A small masked image model, trained from scratch.
Data: trained on photos of plants, animals and fungi (iNaturalist), 77898 training examples, 118.3 epochs.
Rows from block 5 of the encoder of a small masked image model, named by matrix and row number. Rows with one number belong to one neuron. Each number is 200 + 30 x the weight over its row's rms, rounded and kept within 0 to 999. All counts start at 0. After the name is the row's rms in percent of the matrix's.
Before each neuron's rows are labels from the 100 images, of 14848, where the neuron reaches its largest size: "top examples" is what is common among them. Only what is clearly more common there than usual is listed. The data: photos of plants, animals and fungi (iNaturalist). In brackets: how many of the 100.
# gate: MLP gate (encoder.blocks.5.mlp.gate.weight, 512x192), inputs 48-95
# fc1: MLP up (encoder.blocks.5.mlp.fc1.weight, 512x192), inputs 48-95
# fc2: MLP down (encoder.blocks.5.mlp.fc2.weight, 192x512, transposed), outputs 48-95

top examples: class Aves (84)
gate.216,121,216,134,243,228,179,186,170,226,214,195,200,176,227,180,131,188,149,219,210,175,203,123,209,247,180,196,234,212,195,176,237,259,228,178,179,196,190,210,206,176,169,143,189,191,174,225,197,186
fc1.216,107,179,241,196,213,206,267,113,273,192,177,212,204,175,202,183,245,174,201,199,202,195,142,159,216,217,198,187,210,152,194,197,239,191,235,202,162,200,190,177,206,179,175,222,228,198,184,205,215
fc2.216,100,233,144,198,204,182,197,271,162,179,155,177,204,212,214,262,156,223,169,149,215,206,249,157,165,239,182,201,182,221,229,201,165,190,174,240,225,197,129,181,221,216,193,233,209,203,162,188,218

top examples: order Lepidoptera (46)
gate.226,108,194,229,176,145,232,160,228,179,211,190,175,209,215,186,221,111,187,167,128,199,155,149,232,190,207,194,206,196,209,190,231,208,226,170,234,171,200,222,163,159,238,209,201,155,211,153,192,187
fc1.226,104,170,229,146,146,188,182,271,245,183,250,173,195,267,185,177,229,232,218,181,197,205,212,207,187,145,187,205,200,214,205,184,222,205,206,254,200,199,180,154,205,238,232,167,273,209,201,177,253
fc2.226,096,188,231,131,160,224,243,194,230,189,202,166,223,250,197,163,140,191,230,177,175,189,135,148,197,234,137,189,204,191,202,230,155,210,171,190,171,209,189,188,224,174,137,145,250,203,194,168,260

top examples: phylum Arthropoda (90); class Insecta (89); order Coleoptera (40); family: Coccinellidae (32)
gate.509,110,232,241,169,188,268,259,208,224,218,202,219,207,245,232,158,214,222,217,207,232,226,215,242,240,233,211,220,257,229,231,184,209,206,215,226,195,207,165,230,218,215,203,152,180,228,202,225,215
fc1.509,093,224,170,212,238,221,177,203,210,188,148,193,163,152,224,185,222,218,235,193,169,214,172,212,143,211,261,192,204,174,257,229,208,157,217,197,207,249,243,241,153,205,191,128,158,204,186,171,253
fc2.509,097,232,171,242,142,191,194,183,219,243,164,226,188,230,236,244,171,199,204,170,233,226,208,186,181,224,236,234,198,216,201,188,265,163,206,201,194,237,166,199,230,187,218,176,193,159,195,172,176

top examples: kingdom Plantae (62); phylum Tracheophyta (62); class Magnoliopsida (48)
gate.389,090,190,187,163,201,144,200,201,159,200,206,238,231,188,231,188,148,250,251,199,193,207,163,157,188,231,187,194,184,224,167,226,153,224,175,196,206,188,231,216,190,125,147,187,215,206,162,182,262
fc1.389,095,213,223,204,190,175,215,186,144,181,196,174,263,192,178,168,218,195,213,189,237,219,205,208,225,153,186,221,176,145,205,161,186,163,192,190,187,193,252,147,266,223,217,230,250,155,235,171,250
fc2.389,096,213,216,226,175,224,208,182,203,226,175,188,166,237,224,200,200,190,127,149,208,212,167,200,236,182,228,165,188,163,190,176,227,186,153,239,252,277,165,212,188,158,233,176,205,203,220,231,135

top examples: order Passeriformes (51)
gate.508,095,195,190,184,125,180,171,157,198,223,176,216,194,181,134,209,278,208,212,183,188,251,211,210,206,133,152,160,207,214,228,198,211,235,201,222,219,177,176,161,160,163,228,239,200,231,182,174,185
fc1.508,089,205,174,220,198,169,146,237,144,205,177,127,210,263,189,249,210,188,218,182,225,192,180,182,165,227,175,211,144,107,201,223,208,217,162,141,245,268,194,263,194,225,192,158,226,215,153,224,210
fc2.508,105,229,190,200,180,198,186,219,160,217,229,203,222,181,135,205,200,185,240,194,225,228,207,196,224,219,235,200,233,248,237,182,238,255,237,189,201,203,183,178,227,159,238,255,237,209,187,204,197

top examples: order Lepidoptera (96); class Insecta (96); phylum Arthropoda (96); family: Crambidae (27)
gate.470,098,217,262,237,134,162,159,183,204,185,210,203,193,197,207,232,194,169,196,167,213,217,221,137,184,193,161,200,186,235,201,241,241,188,235,241,152,221,165,222,226,188,172,238,192,190,166,181,182
fc1.470,115,202,197,222,186,185,216,159,201,198,199,188,171,228,206,196,198,194,201,259,213,191,221,213,215,212,271,186,213,228,192,179,170,183,173,188,198,179,196,199,200,195,233,172,143,220,201,186,247
fc2.470,108,162,166,267,175,227,205,227,218,165,235,197,175,217,222,180,189,150,185,219,198,162,192,211,186,151,260,145,225,175,189,193,218,207,169,170,225,170,242,210,184,182,201,197,204,222,246,232,251

top examples: class Insecta (59); order Lepidoptera (37)
gate.187,091,175,206,209,149,232,184,205,214,166,226,222,169,222,190,201,188,173,191,166,211,192,214,241,232,212,202,199,177,187,196,191,182,216,245,178,166,233,260,209,199,184,200,173,217,201,173,134,175
fc1.187,098,196,227,202,175,184,191,200,206,166,164,141,235,170,150,190,181,236,187,172,189,207,198,208,207,267,243,244,229,186,154,218,241,204,269,253,243,188,193,223,177,239,231,200,277,204,206,202,219
fc2.187,095,205,173,212,160,195,198,237,203,160,256,166,195,245,200,209,224,196,161,172,209,226,141,183,197,220,230,221,144,187,186,244,223,267,214,209,200,195,219,247,201,185,178,164,234,206,235,133,226

top examples: order Passeriformes (56)
gate.98,118,191,199,248,212,210,165,170,181,206,200,229,188,196,231,193,194,202,185,190,197,216,182,215,220,211,183,209,177,181,177,198,173,208,196,186,222,156,188,181,215,246,233,182,185,207,224,194,195
fc1.98,101,200,199,173,193,221,218,242,254,203,215,230,220,190,262,206,216,236,260,242,237,208,250,173,212,186,194,208,194,218,181,257,200,203,201,204,194,218,232,224,222,224,204,247,229,221,219,242,183
fc2.98,097,245,190,241,193,218,226,213,171,207,173,216,175,216,138,182,206,136,196,201,183,190,174,209,220,224,226,197,223,187,186,177,208,163,211,177,216,188,168,199,227,212,245,175,205,188,180,199,236

top examples: phylum Arthropoda (92); class Insecta (90); order Lepidoptera (68)
gate.43,098,225,199,188,204,174,158,181,176,212,221,188,213,235,277,178,207,213,174,184,207,144,140,200,179,194,186,222,206,265,171,172,212,222,227,201,205,200,222,186,239,108,194,175,181,240,159,140,217
fc1.43,102,236,220,193,198,167,164,200,139,193,230,224,232,260,240,238,179,201,226,175,182,204,174,150,199,183,194,235,227,205,177,219,235,195,181,198,226,186,268,177,215,150,152,192,189,228,217,199,204
fc2.43,095,227,239,149,225,191,222,174,248,166,164,169,198,178,193,199,158,229,162,169,231,215,208,168,249,232,220,196,214,129,219,207,150,214,233,197,228,199,192,226,189,260,191,181,183,196,176,127,177

top examples: order Lepidoptera (31); class Magnoliopsida (25); phylum Tracheophyta (25); kingdom Plantae (25)
gate.224,101,165,178,263,121,196,226,224,196,167,218,178,212,188,206,186,173,197,289,166,177,258,183,162,240,205,206,167,161,203,242,198,147,204,133,209,205,188,176,206,225,197,190,186,143,224,221,209,216
fc1.224,104,177,178,208,185,198,198,219,192,179,167,175,147,199,180,265,177,248,175,183,201,236,145,165,229,190,183,234,159,161,237,170,169,243,172,163,196,210,226,139,229,191,168,185,149,244,164,204,228
fc2.224,102,222,223,245,227,215,220,205,218,213,186,174,152,190,224,232,179,244,172,181,235,180,204,165,190,141,208,224,163,168,212,181,204,201,237,182,165,223,173,185,211,203,148,164,235,209,210,238,224

top examples: kingdom Plantae (45); phylum Tracheophyta (45); class Magnoliopsida (41)
gate.103,096,183,223,232,152,176,225,147,188,199,186,171,209,203,187,193,178,183,225,199,192,175,242,223,152,202,225,161,185,170,232,232,200,245,234,193,205,148,204,240,260,176,143,205,260,155,191,200,200
fc1.103,094,220,166,149,197,196,196,214,220,205,223,255,192,202,218,188,243,186,191,264,257,178,215,192,256,190,224,191,263,199,199,213,226,137,232,246,166,203,141,201,170,151,220,182,158,199,192,178,164
fc2.103,099,200,240,211,171,177,204,178,222,211,176,216,204,246,225,203,211,198,193,217,228,187,219,183,230,205,178,263,241,150,226,210,250,247,201,197,168,201,210,261,226,220,215,204,195,180,178,187,160

top examples: order Lepidoptera (38)
gate.490,096,215,181,213,201,199,205,268,207,193,243,227,183,152,193,204,244,240,259,175,250,214,220,228,133,176,173,216,195,164,272,165,225,214,205,261,156,197,144,160,206,194,155,204,223,254,207,206,236
fc1.490,096,262,186,205,163,207,248,257,161,229,252,227,185,205,175,188,202,165,217,247,197,223,213,222,240,226,223,173,167,205,264,253,164,214,216,175,181,221,277,235,269,199,158,186,207,255,185,241,202
fc2.490,091,238,218,173,180,190,212,125,210,209,185,167,215,236,248,228,169,174,141,233,223,160,191,160,227,213,195,216,168,220,220,156,168,180,216,183,230,220,247,228,232,186,273,172,153,171,168,223,186

top examples: order Passeriformes (52)
gate.174,096,201,196,204,163,245,226,180,193,160,193,278,206,181,248,199,223,180,211,226,191,178,217,152,277,164,212,142,175,212,185,196,162,202,185,231,155,217,185,161,237,205,269,193,198,186,186,233,212
fc1.174,097,222,181,209,233,164,241,175,157,216,212,188,175,194,238,265,244,172,194,232,191,155,165,220,194,224,195,221,193,177,189,184,150,217,162,217,185,182,146,203,253,141,234,180,184,147,172,194,215
fc2.174,099,221,183,213,235,240,226,159,233,197,205,194,189,186,149,198,247,159,142,134,223,199,179,241,208,161,226,220,231,196,189,226,158,191,211,191,226,176,181,204,219,175,224,222,186,282,207,185,198

top examples: class Mammalia (25)
gate.39,105,169,186,162,247,229,159,162,231,205,209,201,171,173,189,162,213,229,211,208,169,243,203,181,229,184,193,231,193,206,202,179,223,230,227,223,200,197,203,210,181,195,222,195,150,185,220,198,219
fc1.39,111,247,207,185,192,201,238,226,186,228,203,191,221,235,148,236,182,172,169,128,214,211,209,142,207,176,155,191,221,195,271,214,214,175,140,233,215,216,198,240,195,144,157,203,169,213,186,179,170
fc2.39,098,230,127,257,196,190,276,221,215,202,216,205,151,186,202,159,212,184,234,225,140,178,204,229,170,186,229,144,226,186,189,241,178,220,215,145,169,222,199,186,185,210,190,204,232,223,168,240,232

top examples: class Insecta (84); phylum Arthropoda (84); order Lepidoptera (73); family: Nymphalidae (39)
gate.82,097,200,216,207,172,245,201,147,213,223,202,230,174,244,160,203,166,153,180,223,195,174,188,163,124,191,161,168,172,210,200,222,208,187,142,220,195,211,188,191,215,177,258,210,171,179,149,157,194
fc1.82,088,241,210,218,224,187,204,212,150,211,172,177,276,201,190,215,216,212,215,168,196,189,192,187,165,151,128,218,224,209,231,214,202,230,205,189,157,174,205,225,185,216,208,232,160,214,255,194,191
fc2.82,096,187,230,207,193,200,167,193,250,168,200,202,221,113,230,243,217,222,244,198,191,193,264,186,233,210,220,203,159,215,210,243,216,214,220,190,180,213,183,193,167,269,130,205,198,251,216,173,206

top examples: order Passeriformes (55)
gate.41,097,185,221,180,165,230,206,226,166,216,212,215,205,185,186,208,171,193,169,161,209,268,232,170,212,208,241,180,179,273,204,141,177,160,240,165,177,242,197,203,229,184,184,234,255,179,190,172,153
fc1.41,104,183,161,200,181,214,203,200,168,279,172,190,179,215,213,190,155,165,194,150,179,243,215,185,175,196,213,239,188,197,182,161,136,164,251,156,188,203,188,200,172,181,192,163,203,204,135,187,164
fc2.41,124,208,197,210,164,216,193,175,147,184,229,188,207,234,198,159,217,170,191,157,209,214,126,177,188,197,211,262,177,193,211,241,195,230,147,205,172,149,204,222,127,195,246,87,217,212,186,169,205

top examples: class Insecta (65); phylum Arthropoda (65); order Lepidoptera (48)
gate.19,089,227,164,200,214,210,227,212,154,196,233,213,213,197,201,224,200,209,225,221,134,200,162,221,176,206,213,220,242,198,170,218,175,223,220,174,152,185,229,238,169,158,148,194,187,214,199,238,215
fc1.19,094,227,233,196,165,185,220,201,254,186,133,200,188,212,189,200,167,223,187,179,191,179,158,219,198,247,208,206,168,165,215,224,204,177,137,214,283,225,188,189,177,201,180,145,197,152,255,136,235
fc2.19,099,171,208,219,184,191,187,224,180,193,295,206,185,224,186,209,202,191,256,205,154,167,205,197,221,150,207,127,191,195,161,201,183,244,214,214,159,162,279,242,182,205,188,202,190,178,203,218,182

top examples: class Insecta (82); phylum Arthropoda (82); order Lepidoptera (65)
gate.472,096,200,173,242,184,194,178,199,153,233,178,156,247,180,197,166,269,193,207,174,187,185,203,198,205,177,168,238,233,177,219,161,218,182,241,181,178,235,228,181,206,116,205,219,197,169,144,182,195
fc1.472,095,166,211,212,214,156,203,159,206,237,150,173,124,184,243,191,202,175,216,262,242,219,214,234,226,223,259,164,202,228,174,210,195,173,180,228,239,192,187,130,172,186,235,151,184,232,236,178,180
fc2.472,093,175,218,209,148,198,205,266,207,141,164,211,213,230,179,216,225,184,213,187,204,201,177,226,162,204,204,173,193,168,230,230,224,205,185,182,173,201,252,168,243,152,188,213,182,161,225,242,185

top examples: class Aves (92); phylum Chordata (92)
gate.340,095,211,213,190,192,175,241,183,212,173,182,175,200,268,173,217,150,228,174,197,192,143,272,214,189,192,222,156,182,205,180,169,216,240,235,177,236,188,209,188,202,176,198,195,202,137,178,147,202
fc1.340,091,231,205,208,211,159,237,177,158,229,175,235,213,224,130,155,195,184,217,200,210,201,212,201,209,173,181,230,232,222,177,165,189,187,138,206,204,228,210,158,222,166,202,141,192,222,152,180,170
fc2.340,095,244,165,234,167,242,187,206,206,183,151,196,197,212,225,223,208,181,183,188,164,153,166,229,171,213,169,113,217,188,193,182,189,188,232,197,189,194,178,293,190,170,196,182,167,173,187,151,178

top examples: phylum Arthropoda (73); class Insecta (72); order Lepidoptera (70)
gate.444,098,258,173,230,253,196,204,191,173,203,189,232,209,177,189,201,212,239,186,176,219,214,199,216,166,250,199,277,229,226,191,192,212,245,197,229,222,237,187,218,240,178,218,178,206,224,216,204,189
fc1.444,124,261,211,185,223,205,215,224,209,197,210,213,199,214,226,214,220,232,262,218,198,228,219,215,220,224,248,205,218,205,213,188,248,217,224,239,223,227,247,215,210,191,205,228,243,218,134,190,266
fc2.444,102,203,225,231,209,214,154,202,156,181,219,137,209,150,162,193,207,204,215,227,214,161,168,226,165,219,198,230,214,181,223,205,244,232,153,176,208,256,231,217,182,106,231,213,220,216,133,173,223

top examples: class Mammalia (25)
gate.143,105,191,188,198,237,187,167,169,186,172,201,174,201,163,176,204,246,195,189,186,217,208,206,170,158,209,201,196,196,168,163,195,177,232,210,179,165,165,170,184,175,175,202,182,168,207,211,172,210
fc1.143,107,241,174,186,167,161,229,261,192,201,258,253,223,209,170,175,188,170,215,250,189,193,173,270,213,227,186,127,205,179,243,212,199,173,181,235,196,183,253,222,194,210,187,227,242,191,226,177,221
fc2.143,096,166,206,205,189,232,217,171,173,221,160,181,206,183,230,209,218,199,160,172,134,203,207,216,239,229,184,216,198,241,168,141,254,212,200,202,242,220,161,182,230,218,205,193,264,159,148,207,163

top examples: class Aves (86); order Passeriformes (64)
gate.364,102,204,195,214,200,194,153,158,194,238,230,181,144,207,211,252,195,216,224,261,202,148,194,205,190,130,144,195,201,216,168,178,231,245,187,187,202,213,157,185,137,227,212,175,240,134,169,165,195
fc1.364,098,157,230,214,211,209,225,233,229,125,248,172,174,200,189,204,157,187,209,195,252,215,192,190,219,193,206,198,155,194,162,186,239,203,252,224,209,196,207,223,213,128,189,186,163,219,182,223,206
fc2.364,094,189,181,150,211,155,181,218,207,188,194,214,172,227,178,233,223,228,186,166,224,137,210,184,213,165,190,211,240,203,220,159,229,258,234,203,199,225,212,209,186,224,204,212,223,173,200,228,209

top examples: order Lepidoptera (37)
gate.392,093,216,209,185,203,221,190,234,205,228,158,220,172,242,183,161,153,244,206,179,200,230,238,171,177,191,169,206,268,218,214,250,208,205,213,194,211,246,179,230,183,211,244,186,263,240,275,230,232
fc1.392,105,157,224,191,200,184,179,200,208,136,206,180,211,172,196,191,244,200,217,204,189,168,197,209,241,188,221,215,177,185,180,210,209,219,171,233,190,178,210,176,236,133,146,179,225,168,194,190,222
fc2.392,094,182,199,230,177,208,193,222,248,215,181,275,150,229,161,219,151,213,159,191,169,215,228,178,184,233,214,199,228,232,211,203,201,228,230,236,201,265,175,220,217,214,187,176,224,217,191,220,133

top examples: phylum Chordata (93); class Aves (90); order Passeriformes (63)
gate.134,090,204,172,150,217,142,214,156,195,229,181,153,222,158,223,241,206,237,223,180,218,203,184,202,229,237,193,216,197,192,173,176,198,199,219,171,206,222,203,197,233,181,116,226,197,166,188,220,211
fc1.134,093,190,213,163,154,199,208,247,174,124,204,195,168,202,158,196,224,189,206,222,244,189,167,191,198,182,241,238,155,218,191,239,197,241,259,243,180,257,229,229,197,232,192,208,276,211,208,211,208
fc2.134,095,178,191,172,230,198,185,233,166,196,169,211,171,214,196,213,183,202,240,238,250,218,208,198,127,216,170,171,228,212,234,180,222,156,253,204,216,242,173,175,215,220,197,252,173,186,157,172,222

top examples: order Coleoptera (26)
gate.85,102,236,223,200,169,248,224,191,199,177,177,182,208,248,182,223,226,194,186,238,212,196,171,215,166,215,195,192,223,203,202,207,221,228,197,238,228,212,231,247,254,220,212,199,229,204,238,226,270
fc1.85,091,188,258,224,203,246,195,184,163,213,208,266,149,174,229,208,215,141,240,173,204,186,252,200,218,219,270,203,158,193,259,191,239,216,161,246,195,241,140,251,204,213,231,189,201,147,207,203,193
fc2.85,093,203,208,160,179,167,164,135,228,184,186,186,169,199,215,201,211,190,206,183,164,183,226,203,195,216,228,188,172,209,215,209,247,242,148,180,211,236,152,214,214,231,245,247,232,164,239,214,198

top examples: phylum Tracheophyta (25); kingdom Plantae (25)
gate.182,096,227,204,177,211,165,207,150,211,164,204,123,225,182,260,181,204,188,145,191,194,177,170,180,240,208,215,158,245,209,151,201,227,216,211,176,219,221,145,231,223,209,215,232,227,172,156,187,204
fc1.182,093,203,190,163,201,216,240,206,198,208,196,182,200,175,184,221,223,186,174,200,204,233,134,264,205,189,193,212,199,250,215,206,217,204,167,233,207,201,216,233,192,168,216,224,194,162,234,189,173
fc2.182,090,212,226,180,183,163,191,215,171,181,186,229,190,238,226,206,187,175,187,216,207,136,192,239,224,196,203,110,255,125,190,157,246,235,259,169,154,197,203,196,202,222,184,213,181,167,212,172,197

top examples: class Aves (89); order Passeriformes (62)
gate.47,103,210,204,208,193,218,259,265,216,225,191,206,216,250,213,171,233,189,205,211,245,240,270,216,198,214,215,216,230,210,230,259,198,217,210,201,239,173,178,198,218,222,255,230,251,245,174,254,235
fc1.47,112,167,183,183,153,197,214,171,169,212,162,151,201,187,179,181,163,186,204,183,182,159,145,179,158,208,184,184,133,174,165,181,175,137,188,183,161,187,190,172,224,197,155,161,168,158,182,144,218
fc2.47,104,120,144,246,216,234,216,189,227,168,164,210,214,195,196,251,156,191,186,189,200,209,165,166,227,156,238,209,221,228,235,201,249,201,195,269,255,230,205,224,229,184,228,252,171,208,204,191,177

top examples: kingdom Plantae (45); phylum Tracheophyta (45); class Magnoliopsida (26)
gate.42,098,189,161,222,170,223,222,208,166,207,200,184,235,167,266,187,192,198,216,177,199,186,192,203,178,173,153,185,213,235,159,144,229,147,169,159,187,197,162,198,247,183,212,216,200,191,189,247,192
fc1.42,099,185,180,234,256,203,187,248,263,207,221,177,202,161,240,168,163,237,236,192,205,238,183,183,251,221,211,206,235,217,165,203,168,156,259,252,213,235,155,214,210,225,177,179,230,206,243,222,188
fc2.42,087,219,170,163,215,219,177,198,211,127,143,175,214,158,189,225,230,169,210,254,195,220,238,228,216,231,209,222,172,197,275,227,182,167,192,201,200,201,247,172,201,242,208,181,182,187,174,178,234

top examples: phylum Arthropoda (67); class Insecta (65); order Lepidoptera (56); family: Nymphalidae (45)
gate.374,100,168,174,187,232,160,225,162,210,219,186,215,210,193,171,180,182,199,221,186,169,195,134,182,229,225,189,151,187,135,161,203,172,169,149,185,186,194,191,214,129,190,138,156,148,166,228,149,207
fc1.374,100,250,210,178,173,191,202,212,181,186,167,155,205,161,193,166,192,210,251,219,196,186,153,191,203,231,218,206,179,260,193,237,161,211,226,165,279,219,157,156,201,203,188,227,172,186,186,236,224
fc2.374,094,194,185,159,210,187,197,170,178,165,178,234,234,201,161,159,151,219,224,222,166,187,160,169,203,262,165,173,218,190,172,286,138,184,216,233,209,218,197,185,268,202,190,206,197,200,195,240,199

top examples: class Aves (88); order Accipitriformes (38); family: Accipitridae (33)
gate.346,080,182,208,204,225,181,169,196,232,211,187,196,207,209,173,177,224,235,217,195,169,210,230,198,183,208,223,194,207,241,229,163,226,216,222,147,204,198,269,178,205,199,193,197,245,173,212,181,184
fc1.346,092,166,202,222,185,183,206,135,207,177,207,225,210,227,206,178,156,208,174,178,180,207,207,148,229,194,136,216,221,183,248,200,216,174,195,178,222,227,242,218,229,213,179,223,211,260,202,151,127
fc2.346,096,188,236,169,185,192,229,185,265,176,207,185,181,165,170,201,174,223,198,254,216,216,173,194,248,169,180,187,184,194,214,271,261,188,228,183,259,199,199,215,181,219,243,247,227,222,238,182,164

top examples: class Mammalia (30)
gate.450,095,223,177,216,202,166,207,233,199,239,196,159,198,156,197,269,206,214,169,180,243,175,200,213,196,182,213,197,259,157,209,181,281,185,177,185,234,232,196,169,177,179,182,250,222,139,179,198,203
fc1.450,091,242,185,184,196,246,188,251,219,171,219,244,196,189,158,152,245,192,293,206,209,224,219,202,182,249,184,192,197,193,224,176,206,231,199,248,191,223,224,205,204,207,209,207,267,234,238,200,215
fc2.450,077,140,222,234,228,233,242,258,178,215,202,193,203,168,213,237,209,189,180,182,189,233,189,222,203,169,204,230,175,164,214,195,219,226,229,227,211,198,216,205,225,196,136,235,251,174,239,198,259

top examples: class Aves (85)
gate.390,098,232,198,242,207,207,174,199,232,158,251,230,202,204,197,233,200,210,223,210,217,196,236,223,216,194,227,208,273,242,173,211,243,234,180,259,223,249,193,209,189,261,217,251,210,264,169,247,228
fc1.390,101,218,237,236,192,194,212,254,181,199,186,165,186,171,214,230,265,246,176,222,186,205,218,224,224,227,188,216,252,155,196,210,180,211,217,183,221,193,215,209,246,170,171,187,170,241,162,243,179
fc2.390,103,207,197,178,236,201,204,168,191,220,166,142,207,192,209,227,222,232,154,211,191,201,189,185,158,215,168,205,197,181,211,167,143,216,269,148,264,158,219,219,248,239,252,178,165,220,232,244,222

top examples: kingdom Plantae (41); phylum Tracheophyta (41); class Magnoliopsida (37)
gate.183,093,217,193,190,220,165,176,178,226,194,153,205,194,181,226,232,223,130,194,165,213,262,192,209,202,208,195,217,205,211,177,230,222,217,166,206,210,155,158,244,222,200,197,151,192,231,195,224,209
fc1.183,094,197,198,201,161,252,171,222,177,220,245,212,213,179,219,201,193,217,223,222,217,199,187,170,212,157,224,159,226,204,226,187,200,230,212,197,202,236,251,136,193,165,233,219,221,188,228,149,145
fc2.183,092,135,229,229,250,166,200,194,241,225,154,257,190,187,189,237,168,201,203,175,219,250,250,118,230,224,183,206,176,151,229,264,199,227,185,216,188,198,218,207,232,182,223,195,225,214,224,181,229

top examples: phylum Chordata (94); class Aves (93); order Passeriformes (67)
gate.386,100,222,207,213,191,252,241,203,208,222,211,223,201,204,218,162,216,183,209,200,193,207,196,197,144,193,194,209,179,186,206,167,195,192,165,253,153,200,189,177,242,139,191,172,188,200,178,170,240
fc1.386,101,240,122,240,181,242,268,192,196,219,156,215,222,208,210,219,198,180,165,170,186,209,184,190,200,139,237,257,204,190,230,224,167,222,184,209,223,215,187,187,196,189,229,141,187,205,183,159,211
fc2.386,101,253,201,222,222,175,231,180,189,232,148,226,181,192,169,164,175,262,145,232,245,219,144,227,140,180,194,200,224,215,179,217,176,172,200,233,207,250,119,221,214,134,179,178,198,246,261,145,209

top examples: order Passeriformes (57)
gate.473,088,226,204,206,258,224,200,223,168,206,164,247,185,152,194,275,152,186,252,223,190,232,128,196,192,199,275,180,181,185,170,195,217,179,244,224,192,185,208,223,224,242,170,211,205,183,271,231,238
fc1.473,103,198,192,150,218,156,225,226,231,186,246,254,167,150,207,153,231,230,197,211,247,193,236,193,204,187,219,187,223,230,202,216,222,200,213,174,226,204,164,216,122,183,210,216,205,192,171,135,190
fc2.473,100,210,187,159,238,191,166,232,196,212,198,232,178,156,162,223,184,188,210,175,218,193,207,252,216,214,232,161,207,197,235,173,223,180,175,205,181,214,161,202,198,217,150,167,184,153,210,171,166

top examples: order Lepidoptera (43)
gate.359,106,251,161,244,202,178,178,215,201,180,173,150,185,218,232,240,200,215,205,163,189,206,172,214,179,179,211,204,213,152,187,202,242,195,226,189,175,151,200,281,187,217,138,240,173,201,230,187,200
fc1.359,104,182,183,241,195,211,257,204,226,210,184,223,198,211,214,203,234,188,206,195,177,233,228,195,141,158,169,240,231,192,202,219,177,162,219,228,214,187,198,203,200,207,193,228,201,173,223,192,198
fc2.359,093,176,221,178,259,246,231,177,205,215,215,198,206,195,115,212,209,221,191,199,191,195,213,199,205,212,171,193,176,249,168,224,238,233,183,141,202,206,194,188,251,183,274,197,237,231,199,222,208

top examples: kingdom Plantae (34); phylum Tracheophyta (34); class Magnoliopsida (28)
gate.106,097,179,236,182,153,188,176,199,178,280,181,212,231,253,216,225,191,272,218,279,204,224,218,170,207,195,174,178,182,198,152,175,169,232,159,142,287,174,190,211,152,201,162,195,155,253,168,188,236
fc1.106,092,232,191,177,188,212,125,221,149,153,199,253,154,227,248,218,245,201,186,218,163,218,178,148,224,227,229,188,202,150,158,225,208,216,229,199,174,230,212,241,189,163,175,195,204,199,193,206,222
fc2.106,088,232,241,207,222,196,163,182,144,233,150,227,203,188,167,220,198,190,246,207,201,192,199,191,204,218,206,265,185,236,190,236,180,203,231,181,191,225,224,174,189,282,180,259,184,227,165,203,218

top examples: kingdom Plantae (92); phylum Tracheophyta (92); class Magnoliopsida (77)
gate.31,100,93,249,237,196,176,211,169,175,214,243,192,186,226,294,229,201,212,203,173,152,222,212,190,217,222,195,198,212,180,220,141,198,209,177,191,193,225,202,168,243,225,190,222,239,236,210,226,189
fc1.31,110,202,200,198,207,203,195,177,137,220,195,133,210,196,261,178,181,233,217,207,153,192,211,178,173,216,205,201,208,185,233,177,172,191,175,133,205,181,165,149,186,182,203,255,221,196,201,184,148
fc2.31,116,167,205,203,223,201,191,243,167,253,192,123,216,215,216,209,181,220,220,205,179,143,156,207,188,191,222,215,221,236,229,196,161,184,206,187,196,234,160,140,165,184,210,214,192,219,210,197,186

top examples: class Insecta (65); phylum Arthropoda (65); order Lepidoptera (43); family: Nymphalidae (34)
gate.402,099,198,195,187,235,178,178,216,167,225,207,162,179,204,192,237,137,182,215,274,190,169,186,174,191,193,186,206,193,219,234,191,180,194,142,207,168,194,193,200,163,225,196,177,144,189,179,186,195
fc1.402,101,197,233,197,228,148,215,173,158,179,226,200,256,206,202,236,236,185,198,188,207,196,229,167,177,188,204,216,237,191,185,196,209,143,199,175,233,193,166,213,215,205,213,240,206,192,222,240,181
fc2.402,089,195,156,161,223,196,196,220,209,194,145,169,194,141,169,244,258,228,188,242,170,193,183,177,170,136,138,202,174,170,193,189,218,173,172,196,201,193,197,228,155,223,204,235,123,181,216,238,196

top examples: class Aves (91)
gate.13,126,227,202,225,244,224,234,226,211,228,196,222,197,226,178,191,230,238,175,198,209,231,193,174,279,207,240,211,215,227,227,222,208,230,209,221,215,261,212,227,198,222,262,221,244,235,197,198,215
fc1.13,089,198,207,225,204,181,176,221,215,205,216,242,217,212,158,192,219,201,141,202,212,190,168,158,299,159,169,205,167,207,200,201,162,195,156,185,166,169,178,141,154,196,219,187,212,213,192,171,170
fc2.13,105,158,205,194,209,181,238,183,233,147,227,202,239,194,223,205,188,245,214,243,205,196,168,221,177,179,182,178,157,205,180,194,174,189,167,182,213,164,203,213,206,193,200,255,189,200,245,245,214